Weights of a small image classifier: patch size [2, 2], batches of 192.
Rows from block 3 of a small image classifier, named by matrix and row number. Rows with one number belong to one neuron. Each number is 128 + 32 x the weight over its row's rms, rounded and kept within 0 to 255. All counts start at 0. Numbers have three digits each.
Before each neuron's rows are labels from the 100 images, of 14976, where the neuron reaches its highest value: "patch colour" is the nearest of a few named colours to the mean colour under the peak; "top examples" is what is common among them. Only what is clearly more common there than usual is listed. The data: photos of plants and fungi (iNaturalist). In brackets: how many of the 100.
# fc1: MLP up (model.blocks.3.mlp.fc1.weight, 1152x192), inputs 0-47
# fc2: MLP down (model.blocks.3.mlp.fc2.weight, 192x1152, transposed), outputs 0-47

patch colour: yellow (58)
top examples: order Asterales (29); family: Asteraceae (29)
fc1.626:134112097137154125067101135087114123089103097069136067177137088145080164180053121158142154124096126175122173163123109172124100113102137109132106
fc2.626:121096181109125142140188176168102118104169167155107176132131084131086102152091113140146149130148107147118107130116181096122115161100106150144127

patch colour: grey (73)
top examples: family: Asteraceae (27)
fc1.435:143109148153167159059205097103173093152133084080121175180148152183109088165100103167121149065124124129109071192147053140168138149115192097146185
fc2.435:093131063080117145119117178197071166100130180164142126158122060096093085097145100095124191125159121157158092160141121167104154098076093166109111

patch colour: grey (82)
top examples: order Lamiales (25)
fc1.308:161125127148188103099170137104079176166126120068106081127194143183115169101083162186144097124145141128113184183180103158137098163136101134118127
fc2.308:175186115179164086161151098136091122086100138092154112109120129139113186099136127136168059124146118117103132104169116087157124116100112113110120

patch colour: yellow (37); orange (31)
top examples: order Asterales (34); family: Asteraceae (34)
fc1.656:153092114234105100045076144176142108095175124087126107137152122146106118097094109159105100115088095100145144208131116174121087111108125101120169
fc2.656:111110179077126149089156178075108062151123169143074184114144155111124086122114175146134129075171204148113091088091081149167116131125138142109129

patch colour: grey (79)
top examples: order Lamiales (31)
fc1.728:160120103116164186086127135104101110183097128091142078165170155189142130098113188134139086132156141145087159168146071155140157135193079070184136
fc2.728:156106136146162111121100084119134133113115156095110160102192129076178141106145087101189129133111147165145170107189092141130098102109092166180154

patch colour: orange (29)
top examples: order Asterales (40); family: Asteraceae (40)
fc1.382:109085146114130159079167137096142133104169118106130134203161100108070127156129132159172122089132092116137118193106151110141073094103165076115127
fc2.382:087093123095121116123107126148092146128128196098104138112078138115111090118107168132154132103116095152141114125089166114172067172072142162134116

patch colour: pink (33)
top examples: order Asterales (44); family: Asteraceae (44)
fc1.642:156127153139132149103143179130170094081176105085112127200108188151139101174063088161098126061150094147124148173156102126147102114104162115121150
fc2.642:079090142078073128151117102079097151156108163151146126152119186159142075115112090093092154113130115129165168147094129069129126192077152053128163

patch colour: white (33)
top examples: class Liliopsida (29)
fc1.761:102124120099124121068153114150168105090139112056181129094128102127113174103109137149116162155069142144183138162170116170125145158115110097119121
fc2.761:108099107126170163101123131172099130094183139037185126123130141166142145095129163141120142180053082106128158134149105102120112170110118126161064

patch colour: grey (85)
top examples: order Lamiales (30)
fc1.309:170087113137142123101167122087076152148155098115129074153184177165142146106084134195141112116158138140099155205125041172112094147118096104184148
fc2.309:146148129139173110157156119136102151148151185150116165077128110115151124114124157133180130069092203115088126086174169114151089108117088156143193

patch colour: yellow (28)
top examples: order Asterales (37); family: Asteraceae (36)
fc1.289:122106135152133082074188111118136141144176069094143074101099130162110104166145164205177047139099144129115142119120133099079168063098089072106143
fc2.289:139173125131133129080114123134093156080116123106131089078105133163109121090152091155130122160111121129149175082174175132075192089174126143113096

patch colour: grey (83)
top examples: order Lamiales (31)
fc1.378:182093130137150134062174104118053172135181123061114097138196130140079149122072139193173055137117140112129142189158123143096111158167169070122127
fc2.378:113127098125161065114118101154090107105152153073178177082136073122153119126161144154167106147117194106183106125111171123161146123127125169101101

patch colour: grey (87)
top examples: order Asterales (30); family: Asteraceae (29)
fc1.452:074179173186137126088105149168085133086174057107123087139167162173090125116158162163090108093140059122112133166176089157073178188193142068142161
fc2.452:183132154154135100150164163104115093132149176140072146150144129129102124104125116181113148090143169089152069120115130084137146144086115140142178

patch colour: pink (36)
top examples: order Asterales (47); family: Asteraceae (47)
fc1.171:171091120127126073060125167145107112080160106089158105132097145195157111138106120132157128139132107094146128189128113106090176116137132116120178
fc2.171:180105102135151101063138161091082123116101115095136157090155177162141132110098141177100150115162139090152205126111126065072138107112109124087088

patch colour: grey (81)
top examples: order Lamiales (26)
fc1.710:134122153186104148127133175111071126085113048109164153087134142158146175102077149155135083146132124114074100117166110191095139176131081055135156
fc2.710:136118123126119151081176181108102129089151099141129077102175131120189083151071101148176102180118098172114179143174131138129093177150148113086097

patch colour: grey (82)
top examples: order Lamiales (27)
fc1.374:163106114152154146088144145096065169137157091089158080136163212131105108102128175195114089124157105121072129181176047166136126164186147097181129
fc2.374:129136140088169103156147094113140129127175118086126167110127042120110108127106100168191148149130119127117122147180157146177063128089084179165130

patch colour: yellow (46)
top examples: order Asterales (28); family: Asteraceae (28)
fc1.145:121155102131175115076143176117187131143196146105181154123156085123134103087097129113162081167115143106108162134139107105095154099142121158135176
fc2.145:154173109085178137151170124107170193135099154167151120130099151112093114168112198123119079118119119165069151095127162141131088116156127107148113

patch colour: grey (83)
top examples: order Asterales (38); family: Asteraceae (37)
fc1.580:113141125112176114040129116150099091119081082119114128173186111199145110094135137149162061067201101135163101196138124088113156158209139110130128
fc2.580:133139086136104084109138082180092146134107133078115181128162101099095113078081129182143107063113087098141115161145129114151108091079132148126139

patch colour: pink (41)
top examples: order Asterales (38); family: Asteraceae (38)
fc1.675:134051150107150144026187092137074113135135068068111170173164105127107096142084094163168102060126112127140105188097149115128071149105135089097172
fc2.675:147159113107130078165136124176058138162168177148074194109136111086112153090117168092115114138120093106125191152087153124122118136114139089137159

patch colour: yellow (60); orange (25)
top examples: order Asterales (30); family: Asteraceae (30); text has "common" (25)
fc1.553:113119101125135155133167177122151125064177114072163091102169134152123160185086143115136142112084139129115119082152154147132130124085150056140129
fc2.553:086169125161153132125128111092140161069078087072166129146137202158120161118129153144125101125118177107160194188086098144156093120111118066047100

patch colour: pink (34)
top examples: order Asterales (32); family: Asteraceae (32)
fc1.333:184114086135156106058144157145125178112159127111154044142116132190110142170074123147157137136097119122151129192140127096107114128134149147128118
fc2.333:147160103106176119164171143096057130105114183146162150118147134167125102176097087098115172168158165117113169148158171108087169136072100174094102

patch colour: grey (84)
top examples: order Lamiales (27)
fc1.506:087150103123176146094168121127113114125106067136115058117166154155121162083128161182151091125131103144115155132172087114117137154203139064116144
fc2.506:184143114094162112143140055100077153099169119098151107117096078091119171095113065105155159076169153095154092147156169110172094091177039105075139

patch colour: yellow (40)
top examples: order Asterales (40); family: Asteraceae (38)
fc1.232:168095139234162100100109166166110110134137081063077108117172099181072116136106092179125096091147152139114085176112119157135140115081145143135142
fc2.232:081116149152085153095141169061122102085060083117062141097125128113104161134073184137161114131159164174118096147057099089128129127124110076106165

patch colour: pink (25)
top examples: order Asterales (32); family: Asteraceae (32)
fc1.708:088147160081127105042131130153079114159119076071190095146175144234124118093125106149123096121143145123166062187097172119158164122187179135115128
fc2.708:144152125069149107112136111094064088136080127099070185127110121079153093115096100111129130115156104101126211121141104068157152110120140080095113

patch colour: yellow (34); pink (26)
top examples: order Asterales (33); family: Asteraceae (33)
fc1.479:146132201147155115084139124062118170077177045100123140112196135178105100167111101160142057173179119151127174113145153104125172107158100057091175
fc2.479:144155098101138170167125119142109115143102130148174100086112150094148150149152186170118117160138086179107199097171116149076180052143093132156145

patch colour: yellow (40); orange (38)
top examples: family: Asteraceae (27)
fc1.462:179107125242116097095087189137108082115174121106106116144204140155103104114120114181159146105111124137096127153134118190136131130088132140161150
fc2.462:090091140077085108125143182126158089094136163113127169124165137163125109188096165062093108122101145160095090117069108159148122178100149116147146

patch colour: pink (48)
top examples: order Asterales (28); family: Asteraceae (28)
fc1.133:168103091156162132096124151119131165120149093087135145136166140227099145145068136124170153125141123120130168122125127163121107101152168160150142
fc2.133:195181071135174067117072139111132133141100123100182104088084133156097091173168115141156150107112095054148093127169185135159126143091080138101133

patch colour: pink (38)
top examples: order Asterales (36); family: Asteraceae (36)
fc1.729:176135184152146098081179107117124135057156064066142098132186124128132114147062143165175091101099090125153104124160109123145150093135083109092124
fc2.729:073154164134116132132166163139109105136139124164124106121145158141117134193073126121161105107161181089129181118173159137103135105128120126128130

patch colour: grey (88)
top examples: order Lamiales (26)
fc1.539:099160167152156112086167123117075133118165058090112089162155122201109141130150118163167049077181146102105135170204113149134155150167136090101125
fc2.539:142167103106146059166135110152111173176111167115081156080143115122129127079143109180103138108105162146126105119148150078173114093139062138082182

patch colour: yellow (60)
top examples: order Asterales (37); family: Asteraceae (37)
fc1.254:122151160165110123127175168167095120057160089077132113104180137152087119112086113149180084129136086121115148173162166152097150063090147080167169
fc2.254:105122145144150152098210129109119178062097099067093063079150119193169091170098155148186112157176156172101153132159139129131165094131079139156152

patch colour: grey (77)
top examples: order Lamiales (38); family: Plantaginaceae (30); text has "speedwell" (30); text has "veronica" (30)
fc1.704:146125095168163181118160113086064119155179070060109074128172172142118119119103212191117079138163121150062168155152054167121130146157133099148160
fc2.704:169134159131171095127139121095134180137180125089126110057146083110141164134066151113143071119084122106106104155155140194165110157150096140158139

patch colour: brown (68)
top examples: class Liliopsida (28); order Asparagales (27)
fc1.148:136161075167087122129189136154103164005140129102113173145140112120092135105115099118155076100097162142132100126138111128056142141113184156174105
fc2.148:106143146121118076030126146145089110093171088067136123138124152190123153128118100135175164134091131140128110145150166094151190103127164152165122

patch colour: yellow (76)
top examples: order Asterales (28); family: Asteraceae (28)
fc1.718:182106133199104086063128165122134148090196115072134058153162143188116123152068119149145087155082150144144116113153162150109116077139109113169096
fc2.718:104072149073151139133180148087075092131100167092092143080138147122133163169062178094163133159178210108134167132015139088155161158085159155164145

patch colour: yellow (27)
top examples: order Asterales (43); family: Asteraceae (43)
fc1.630:197101134175126086110155111184095128036219121095136146160119072156139114143103122171181056133099092085137128172151139100115160105147120091134149
fc2.630:154184143099147088131174161174110134106093083073135089096113121167107113109081090130137133121177132076125153105169147175074168087154093135177108

patch colour: yellow (53)
top examples: order Asterales (32); family: Asteraceae (32)
fc1.252:155142170155120078110108184153104145039221124077170143119159171127112093123084112176127037119126097124122170178151110096111154080133148075078177
fc2.252:131130135145167125128158113075124143109136131148131084114168130157096083145120157129166058126161177191095119142069136179125162088129066131144157

patch colour: grey (79)
top examples: order Lamiales (27)
fc1.717:092117158123141082070137070089089126124175098085106109131188132111139115096111119138143059067119123094091143133188130098142126137161160073105175
fc2.717:128188155176090054137157100182124119167192145153142135140121086101112147083129160125138080132123096114135173102186144125079126128111099104106137

patch colour: pink (32)
top examples: order Asterales (46); family: Asteraceae (46)
fc1.197:153089122170189116088169152147153111101161050059126148146179163150143163095111142159164079114173068105126138165147075130094115109156105116096145
fc2.197:170150160150152071148138176156108080121133119114078109106136127138094120169148158148144178093138212051149114145081118087162159095067079131165152

patch colour: yellow (60)
top examples: order Asterales (36); family: Asteraceae (36)
fc1.270:177109147173104091098167181161055140045163122127125112097175138140142155171038130125117097119088093172146135137088132175136159136118105135113120
fc2.270:108088151107155130085131178127114126058145069083130095135174172198154101146058163147129146123164175109162178162109123142098113157107151149131130

patch colour: grey (76)
top examples: order Lamiales (34); family: Plantaginaceae (28); text has "speedwell" (27); text has "veronica" (27)
fc1.471:164157140190184112139139184094060131093191051123127100114181186141160097085061145154137067156141075129078126161182102166098098179155091092123187
fc2.471:167159140122103087132087129075138168100142146069184120119178084087149166141102144098096079104123112170064079167163115157115085131139057134151107

patch colour: grey (74)
top examples: order Lamiales (35); family: Plantaginaceae (29); text has "speedwell" (29); text has "veronica" (29)
fc1.472:130123176167208128058116147124105121111177089077137074100188160187083110128063173175110085086129110111091158187129067159122128115133123084123122
fc2.472:118103162161148075088147152083146140087082099127096087122151128148117157181098122199195088135120167088105127086146128171185078167075130158144134

patch colour: pink (33)
top examples: order Asterales (52); family: Asteraceae (52)
fc1.627:170109175104107091108111109112123091134195165100091159161157073139127170146075110133142102035132160115145158126104084107102089132085138076093157
fc2.627:166149158147096169188076167045076115192086175090138170136167189072171116105101155170127109117123121110151178093065128135153121120103132120152152

patch colour: white (32); pink (28)
top examples: order Asparagales (29); family: Asparagaceae (29); text has "yucca" (26)
fc1.585:153147113133140108087135095131151159079149144088163099117119139160128183089105136141137099123074150120148141155117071109110110181108134110114106
fc2.585:102087099145134092133110124162136075109110166088133087124141205132083126146156122083171165159107107107160152172125129121089164167109140122104120