config.toml
activation = "gelu"
parallel_block = false
residual_init = "none"
optimizer = "adamw"
epochs = 27.0
warmup_steps = 380
Rows from block 4 of a small image classifier, named by matrix and row number. Rows with one number belong to one neuron. Each number is 500 + 25 x the weight over its row's rms, rounded and kept within 0 to 999. All counts start at 0. Numbers have three digits each.
After each neuron's rows are labels from the 100 images, of 14976, where the neuron reaches its highest value: "responds to" is what is common among them. Only what is clearly more common there than usual is listed. The data: photos of plants and fungi (iNaturalist). In brackets: how many of the 100.
# fc1: MLP up (model.blocks.4.mlp.fc1.weight, 2304x384), inputs 320-383
# fc2: MLP down (model.blocks.4.mlp.fc2.weight, 384x2304, transposed), outputs 320-383

fc1.447:495521474484489553490437531524543451462483499484476474520486506522492500472482520527494539511493491490501499467514524563464509517511501486509521511506465520520490462531530506503490482446508492
fc2.447:503503509484473495501506493502519463461465470496489490526496477491526498498551513536505527497512513439456504472483520523494441518492507528472466510501492501472479479502442521509498493489469494
responds to: order Asterales (47); family: Asteraceae (45)

fc1.225:502540525519443559482499515555537532503506495520567481534473524539472485549507461498469475517518514511510491494519488509504530502549474531495530498478483513504468505490448493482457521508503493
fc2.225:487520491539513470472496503512494501520488473454466475508480472489492512461508483510513508504524506456470536506446461521520497491477571558460487511510483514520510525539497470525503497502523485
responds to: class Liliopsida (27)

fc1.285:531541511539503498445470529484494499468488492466509476479519518480521493461509501468482514463530510485524498453558538535523511491503497495473540475506491461493532449520550474487504486514527483
fc2.285:505506465475529492542522537487500491526453460548480505560481497500448493548476455473493476496495442510546514494460519507498482507513492469464515494468495531473495516510485511536481487470497517
responds to: class Liliopsida (26)

fc1.276:464478503541505514506534513515445471470532488517515446525462532511460496497542516495504483506507461472552501471520524515461473500484498476501519497424478508551516486528466498519500525496525473
fc2.276:454509495504446504492492521518519528542476504469493496571488525473518515498526485503462446484466522482463505471480521519481502455479518474464538556500502444539526528467474499433529495510461448
responds to: order Lamiales (34); family: Plantaginaceae (25)

fc1.450:467557463503519513493467544476525511450466511486543500514470494546486508497465468520490501498475478517511474478513544539444510541473530469468518483490495450507485467545539510499503489498482532
fc2.450:469454500498484493539451484493543513484492490526506522496520495492458504495493512546471516537447488529479478507486520528528534498476462472475493538513481459540523468479444525473523496487457463
responds to: order Lamiales (25)

fc1.325:526535505427507478489483509503522480504472498517524479519509477503432464467480517479481501499483472522537466465497508510479511488528510531497493514472514519473501512520482515542487497534532530
fc2.325:489508516408470489494519530495517515549477530492496489500496483469522498486478512472473512448473469474504485510498469468535512477560508491498528514507500483496445546458512457488471498491495510
responds to: order Asparagales (29); family: Asparagaceae (29); text has "yucca" (26)

fc1.198:506507474448488517482451520526550471479466477514510467503494525500503498515507498477484516558504534490493450483471505519459475497527530510538519488496485520493503473511476479519457516501502503
fc2.198:532513493540530500505527446492473497491478491472520493498477526491517495500511528503521536481543504479539474499424477520508493491516482485497509495517474506500483538510492483512481494504501508
responds to: class Liliopsida (31)

fc1.685:511481456515497522485466514486518499516503534510520492464496521481511525470509473514491494509543542479477445449500539483495532507488522473532510472516491498525486448489517471509500488482531487
fc2.685:521490476484482539496477536500564498509514512496484512499480484506478509471491540505493520540484510504505531494515497449511521522512521494505496526478503510494486457497511565501529470505521515
responds to: class Liliopsida (26)

fc1.196:511523470470492527485476519490537485483490493446528450505498491460457494514466501488501496512525481509519482478502491549469497508506486508477524478467469521488497524502500497546463496540483497
fc2.196:490501502425480481475479529487541513528503479487485530526471514431507506484519548530475537506451487479501586493483436530520477501526497498466494497536437489509513473477490515495515511488479505
responds to: class: Liliopsida (32); order Asparagales (29); family: Asparagaceae (27)

fc1.377:530501514515497502492446519557519452437475546485552490493532471528482500489521529496513504515486494515516435480490556544469485506475524482490471512436481485512465492525483524530503474544477503
fc2.377:482492530509468467565526486534472536483503519528523452505499485500465508523492502484475506499520497538542489502474493516516514465452499514512497469481519478496553525501511524474532504494471437
responds to: order Lamiales (25)

fc1.224:508507526497446500493490487535524472479474505495483467512504529496478504495518500476457478490475476494542489512505542505464506494528525500506513499467541549526467522533491475516467502493555491
fc2.224:464497510536472481501525531509517477508468535512484471543473512502491470481542566491475476474486464480535495468494547528461511513480506486494538544490532482511492517540520483506495535471530463
responds to: order Asparagales (63); family: Asparagaceae (63); text has "yucca" (51)

fc1.66:522514537483460513492517521513493469488483520495489466477465469469459489496554525475471469469493484506496520465559524503512521512493483490502522470465531538453521483508490479542480489490534479
fc2.66:481469484512587458549483477507470554523496524511450503446465489515502466507564514478505496487508479514535547542539476540477466519500527541486459506515499534502517479497511481486520501475500522
responds to: order Asparagales (61); family: Asparagaceae (61); text has "yucca" (46)

fc1.310:503553512453531513449492505493526416489458501494477513498531506508494480457487532495502497482539515501520483491546504537513503517514551499481543439475518512482509441541519495521522475487535513
fc2.310:500494532539471506434511457518462468476490524457490522511526506523474486446480541500527521451533495496511479481524483530555503472545516514494522472534549490469465504502540482524512475464515542
responds to: order Asterales (28); family: Asteraceae (28)

fc1.584:500518519494471488512497488550498496467464518512552505522524514514498481521513460497445463497500429489526474501499503523470525497520502497479495531453545509480485508531491517501481515492520507
fc2.584:482481572451494505497502511519534501504479509511479522531509493480538513469510510522469521451506465504547537502529550516474539496530478476520505479530485467532486512492547480516492535535519480
responds to: order Asparagales (33); family: Asparagaceae (33); text has "yucca" (28)

fc1.430:506505492477514504503530512538538497477487464495502429502522532533492495511483489466497467515493468505499516455495492545440503511465491490494520532454547501493496467565492520519474496487524505
fc2.430:507465509498529495503510523498517469479478498530523507526484492498535517511481491526486535501511480492500524471496492511484530489510478459499549459476481498510494512510496506489512501537505514
responds to: order Asterales (29); family: Asteraceae (29)

fc1.541:525462475482518515483491512523469460482498528521517477480475527487521505480517513463463482484551486497501499479528525531461470497481493496486494476445499540493494518542481533514524508537509467
fc2.541:541492491502504454483469463499514493478484493507457498497501494524525473492535520460481507499487485463523518458572494550513513486483454504494480515524486506554508482522487517463502527478528479
responds to: class Liliopsida (30); order Asparagales (26)

fc1.8:464539518495514565491501503536504498500514476519514462529502535545499486515484482522451476499514523530532498454519498537490536505489469490514509496507465535499487450551483473497475507466505496
fc2.8:467534506531478506517477470499548516485527505467490455486452480527524496522525466512523524536513529517489518488478493515508456525483473544484481495525502489524531533517493517462461538515460486
responds to: kingdom Fungi (27)

fc1.165:522505531512474490498485514513521457509462513519464502496515496523510499498519482443490499474538515510541526499521525510499487484520496519493574498490493552475422473521545499536500457511543529
fc2.165:512496533486490467493525493501559476485515531495468497546479477465526477456534497540493512493509454472507538500493517504550521545541506519484502482553528443482484548526500490513512484513489478
responds to: order Asterales (43); family: Asteraceae (42)

fc1.376:473503520484485514530537486538483527491501477507544482506531511486494501520519496520484485505510476514529512496519495528502488522479480480510523506492469492498446458496499481508501503485519499
fc2.376:487498431509479490540494539476489531514460520476467523498450499490502462530498529513491492478519473477516523480489480538511461511481488446453457493529480489484510475503482530501533519489503506
responds to: phylum Basidiomycota (25); class Agaricomycetes (25); kingdom Fungi (25)

fc1.522:478510483486491521508487472499491510497494506449508463516512476526450511472509519490504472549480494487522496484537510507472523529491464503470485476503491529522537486505523477484453514490474480
fc2.522:489490504498498501542521500499496535504522522510435557477503523476502515548497522502488510473501529477493578469486513505522512534465537548441516461502444544484513501491490482527548450524496527
responds to: order Caryophyllales (41); family: Cactaceae (40); text has "cactus" (26)

fc1.293:500480451469464482466492500506518498485509494503549465525508523510473504509541489485490499540486526521528427499462505522435512536470511499526515490507479481515491483519477520522487504516508513
fc2.293:493462495502531502520521487476494493528470485518532535543467530498492485499495547478551480546518477499528473523479481514503538498487480481502573529526471462518477515497483525521497474524489505
responds to: class Polypodiopsida (31); text has "fern" (29)

fc1.230:496493490462524526491485524523558464489472504485533488507524511512481466503465521518492482513492482520495422485514521533445491500499552507485469521491529510464503482522499530517450506512477541
fc2.230:493445479460459537485505505507523534526489502535537447484473507499498513519483523486452536472479482458565520496491524534470530505527478504510502488505493424565501504500511504477487534475534488
responds to: class Liliopsida (26)

fc1.431:484486495505518521474510504543484461473473490482517466502530506525488474490507490532517492506496453495520468498528543533473484551500525478518559494481476471511490504560516542491514515491525497
fc2.431:487484502483524487520451501513534497493513487562498490550512513489500543508519511495462483481437498519526512498468564548482513517478480460478537470511433490512506512558434518483501500520522464
responds to: order Lamiales (25)

fc1.474:529496446504471520512446542475540505453460520450497462482509470470522506472519519511484501486504548479532486436545542511488504482508477481467463510489531477531476482543554496507498516506494490
fc2.474:467492471489493505492485529504550470538492506507521514521534491498500513488492538528488517514461510530521520503491515464487515536500503477516524497479477456485506508482488566455493468470489467
responds to: order Pinales (30); class Pinopsida (30)

fc1.644:474523518487537541457489463531445449517481535515530494530513500519470514497471471487503499474527498500522438487480515513500485519522524532516526464465526521493487500513495484542485488488510539
fc2.644:472488520507506522499528510531522475521507521481483488492486448462509520483501514490468493454546497466515550510472491525496495523522538482492513487508516486522505499485471523504511530474500430
responds to: class: Liliopsida (36); order Asparagales (29); family: Asparagaceae (26)

fc1.598:509509498457476506428458486535530495492455517471513460495529494498495493514502538531502527505534470499548488491506504504458504553490529500504522455501499434499488490509519538519471466452513509
fc2.598:479494528405552486500478512473504540490474495517503539533520455472539510492506534524487495495475446498498482528468490482492491529475542492529531522542480455522508478512500532505534454508481513
responds to: order Lamiales (25)

fc1.620:497522490487506505435480513474564467518485470545516496514537519479509505486479525518524544526519525497507442505507526518482507529524541481524507486476500488514499474493511476496493483524512527
fc2.620:527498523475513493486482426545457511497496525497527527513471494498487474488522552493507512484505460491548519482453514530525532497542464528519549506522474507507505542503479471507486495473493503
responds to: class Liliopsida (25)

fc1.331:458549448495494512490485505525513489506512519476559465541466495508479484500461500493449516547468476454538485447534492521483500516525523481468493498454458521495514477486489483523507471526495493
fc2.331:478524481493461540504519481519441493507505494501513498530489471495514498469508485480507491487525517462493499491471473482570493485508454496517471518540473505496513516515494505510536530501499469
responds to: order Lamiales (34); family: Plantaginaceae (29); text has "speedwell" (29); text has "veronica" (29)

fc1.414:482525511529501530512486497484439492503488500502487508500536493529443477463459508506517466462472427494545504509499504489505503475513512505500528506496538510518513469503508484488477463507501519
fc2.414:518499502524551507504503490508479506461475513494471495497522532497492490501519545528499522485512463478503477480461508504490469528540521515477537502488520524541447462532491507547492487455500482
responds to: class Liliopsida (25)

fc1.121:464516476527508517490508507524511469481482500461552491491483534527458497511513484534505499566503489512500444483509533531436489527494526488470478488433475486493506478523516544503524506511501463
fc2.121:460529484539451526510545461472509482545495499541504479511461473486504456512533490498491496468497518487486509499523536525478495510457501468482478529522484522478530482470537499501548532517511426
responds to: order Lamiales (26)

fc1.13:518510524499505509504453512483518489464522519485528503508495484438473487522512492485446478475499455514519489476508502525482515476496472508473545516528551464538492522552505473501454523520498464
fc2.13:512521512481487498495529458469518510535495509470473489505477493491537449486518538500518480482491501532499547509494475486477458501502489541509498494593517469493506490467527497533503513531518460
responds to: order Asparagales (45); family: Asparagaceae (45); text has "yucca" (37)

fc1.523:479543449519494505470493528503477450501483498530540494541506508486482518498490448526465501528521489503507486503520497485505510539470526464466482461474484496484505464512511490508509470496518468
fc2.523:481497486491515525511509512476490486506527484472478548512516463489505470451480445527504520490527524499503503497504522496545514459496502470544461537532500484499449472443516468457537530486474483
responds to: order Lamiales (37); family: Plantaginaceae (34); text has "speedwell" (34); text has "veronica" (34)

fc1.671:513539482492479511489475509523482491504509476487500445463481541501519494514534461446476481479506490510538529481510488500499523475479467498486518522446509546482521523495485500539488535526508462
fc2.671:522496528465529497511514483516539511451502479456500473484482500500507468475499483480519481469516504483474532460567492503510495487509496539473515506548455483500517476524505505477501516501480462
responds to: order Asparagales (37); family: Asparagaceae (37); text has "yucca" (30)

fc1.152:507504499525480569509494519525522485500478496523536476465489535529473485511524519495473471542473525505511480470525527532473515503444465504550540495461467517496521477508513521480520475474506515
fc2.152:521502508546486529520527521517479465465496501542490542528507482497466478505546505507532512511478474520487471491488530537459506460483488508489500487537483518445482489482457521531552507478483524
responds to: class Polypodiopsida (29); text has "fern" (28); order Polypodiales (25)

fc1.758:491527481558481536475525548530512536523490523483503505472496544541509537519514513487508501524501546537476502510540490523455478507499507469533484506459467553452493458537529514533516476492531495
fc2.758:475493463529467516468511501516507477463453496531518531521479508498491497534535524520490512473490503480488542487498453542492467479532502474505487455511487503508456476516431470524500513473501488
responds to: order Asterales (38); family: Asteraceae (38)

fc1.454:499527508550510530490522498531486484462518515489560443535522524559473489500500486500457512532526442529557477499501531539452502506450515504519514497460477468529465475549472528487491474503490483
fc2.454:486510524495517486484468490483490491494466513518513478528505507547520526483493498497443498495471469475537496506507519509465547515496480471462494517489487480538524532539486512488508493471501433
responds to: order Lamiales (30); family: Plantaginaceae (27); text has "speedwell" (27); text has "veronica" (27)

fc1.571:495526506494476532472456495488490509489504516495483481504482502484506488459531541478506539510495505463553502470519539533506514475542513515527520498507489477483509466559511479525488511494553509
fc2.571:489511522528530479501492475505505500489508474518486494459470489450503475507510515505521501527483499504526519464500479509459502498509503470487473503505494517503533467527539506523490484482464487
responds to: order Caryophyllales (74); family: Cactaceae (74); text has "cactus" (52)

fc1.407:502527485548479537477504529495543474504519512481517499494496525507522514498522495496475507547503497492483467487491504511492488493458512522519506483480517481528503463527508491485500486494526465
fc2.407:479492451543482531486513519502474486533485500542493520539494495521482530487523507469537453493540511479470543478489497535498473475523518505451521546502508503488484457510501513446503505466536495
responds to: class Liliopsida (31)

fc1.366:491488472464482506504455513508546480498486505506526462508508508532472509460513546487501514545480464516537471503476511523456503537523540482529501485460528524471480520491478524534439521513495525
fc2.366:493514501450502495470495463526468528498459493500532483519451545462506494476492527470484498453509506479512524491451495486525509522526520527489519484498490520527463539515503475525481514504502493
responds to: class: Liliopsida (32); order Asparagales (27); family: Asparagaceae (26)

fc1.362:509509516515492514524477522509481465464527479502493464511478523535460480508535507475466543483503488516532480478509527616448476487487474513505518500464482558516519467539494477490489520504512460
fc2.362:513492474440525498492528463517508501497513500513488491482462500524494500470502524489498496481475488487465502472564513487517528474467472578516515486537450532507513438512541502479483496486506477
responds to: phylum Basidiomycota (29); class Agaricomycetes (29); kingdom Fungi (29)

fc1.257:481495481520470515474523486524477478479528466484520479470478546523449469524515512522503493518506464494514471482465496500472459520497516548484486492439530517533514509528503507499444501460512465
fc2.257:484539460484518468540500499502516510508508531483541503503458461484492534498528497529501462496464512513498538491513567479489475503455477470437484523492489507478494432486531505484499524501456443
responds to: phylum Basidiomycota (32); class Agaricomycetes (32); kingdom Fungi (32)

fc1.600:506480446477546509512483531473463506476458482526557491496528501475497524498495479487462501525540548499493472467500527500483491539471518459497504502457502472554498473500494494481548482476480487
fc2.600:509467495561466505500553481470508458509529503550498477489494491458515484498508545498555554532520483496468533508507494536470511475512513516472522468472553501530481498524511521537466504486534525
responds to: order Asterales (31); family: Asteraceae (28)

fc1.106:510524506509459514477511497494482463499494498487509476442510506558456517488497481444504519485519494514506488525529513507492500516507528493519491430481484544486454475504546524528524489519535502
fc2.106:490452565526525504514526531500506486512464541529483522518525497454517509475531524497550550480499495482465511491523458498525502509475480504493524456477543489529509542526468489528475458494503541
responds to: class Polypodiopsida (32); text has "fern" (26)

fc1.767:514514515522527530445481528547473482493485504529502485493505492470479467501502501480499523496543452513516486465511477544491480498504485495490503498488517488540498494564476438477487496470483487
fc2.767:504525494506572481472484449487455523527502514518483486494490474478494494520537456501540510472480492482450529501467520482525514481497470525494484452560486503520543490542516518473499466521499484
responds to: phylum Basidiomycota (27); class Agaricomycetes (27); kingdom Fungi (27)

fc1.344:508508471514483496512493513544503495469509523526504465498495483483531512448504493495480516504548502497540474470468527503476530513451526478559491525493535477510526528519508528525516522494515493
fc2.344:507506514492497496508506489468516539492521522494473475492484487534510498483491486499515498522522492477481493482508548507464501527492465518505493485515499453509507549547477549545474489528501543
responds to: kingdom Fungi (32)

fc1.50:508509472484514500463479526524470447482488509500494512491487502457496521498531489487467500501532513499510519467503521540466499536480494471509476494458512506504498460559507502510530496490493481
fc2.50:493478483484509520471469514471472511466504503510499494533494497486508482508553520486472473492500514495472479477540512514486513508478506515494493510510490490503543471506539513479545534530469460
responds to: order Asterales (35); family: Asteraceae (35)

fc1.373:472514521507467549503459494545535497475513518466527448471515514516497465480534486532473501512485517481614481456533547540467507531503498499493511508491486506548489501552489519505468511515490468
fc2.373:482474528498526484512500468503522482523535476520518485472495509500477478488484514493527499534473528475497548514538488515483513508492483488490488504539509493499518459482513491508504492474511517
responds to: order Caryophyllales (26); family: Cactaceae (25)

fc1.73:517508534539496523472469520517475532514502471482475501497524546480535475525487506464506496515537521554508521472532527505496477493468527473522527507522467517455506482543527499505527484455485481
fc2.73:486496426537469497451501485527500488500479467510470509496477519501486489562529502495519537509580505465501500503495512537517495497499471526445490459525497516462488494531464490472508468498546509
responds to: order Asterales (33); family: Asteraceae (33)

fc1.736:496528525533500520474498527487490522513492505481492470508495510533515501498478502480484504491542514540481512483537493535471521498463527478534565497490474498503488457550527530484528500454531504
fc2.736:457460471513471503492501506522486473520497531560508482511487510492453524538483475490470505444556469510518514490511503522500533481503471459523542434495505496491472503511465498509517503502527489
responds to: order Ranunculales (27)

fc1.21:504537514491475515511497492549492499460474482490499492505480539494505469477490460548454510532505522517506508437521491561504515462469457496501535494511510521528520517567489496462468527495492527
fc2.21:484510470475487538489508493489537503493496456445489479478458496510528482473473452486475508499494500524455503464542493516485503490475480538482479512541505497513503556503544526512496518464476494
responds to: kingdom Fungi (28)

fc1.496:494532498464519504477436496523489493450524520468482481511523512482484499505488537471498551503472446535531507482534507565520522490495494478499496497509505480506477499547515459494451500484513526
fc2.496:475539496446564495476493454494490531516499474520472463471463472500555471494540503490513476493498495499468521491494466505485478505507525535490472488592482509505541503505522503479494481489526502
responds to: order Caryophyllales (33); family: Cactaceae (31)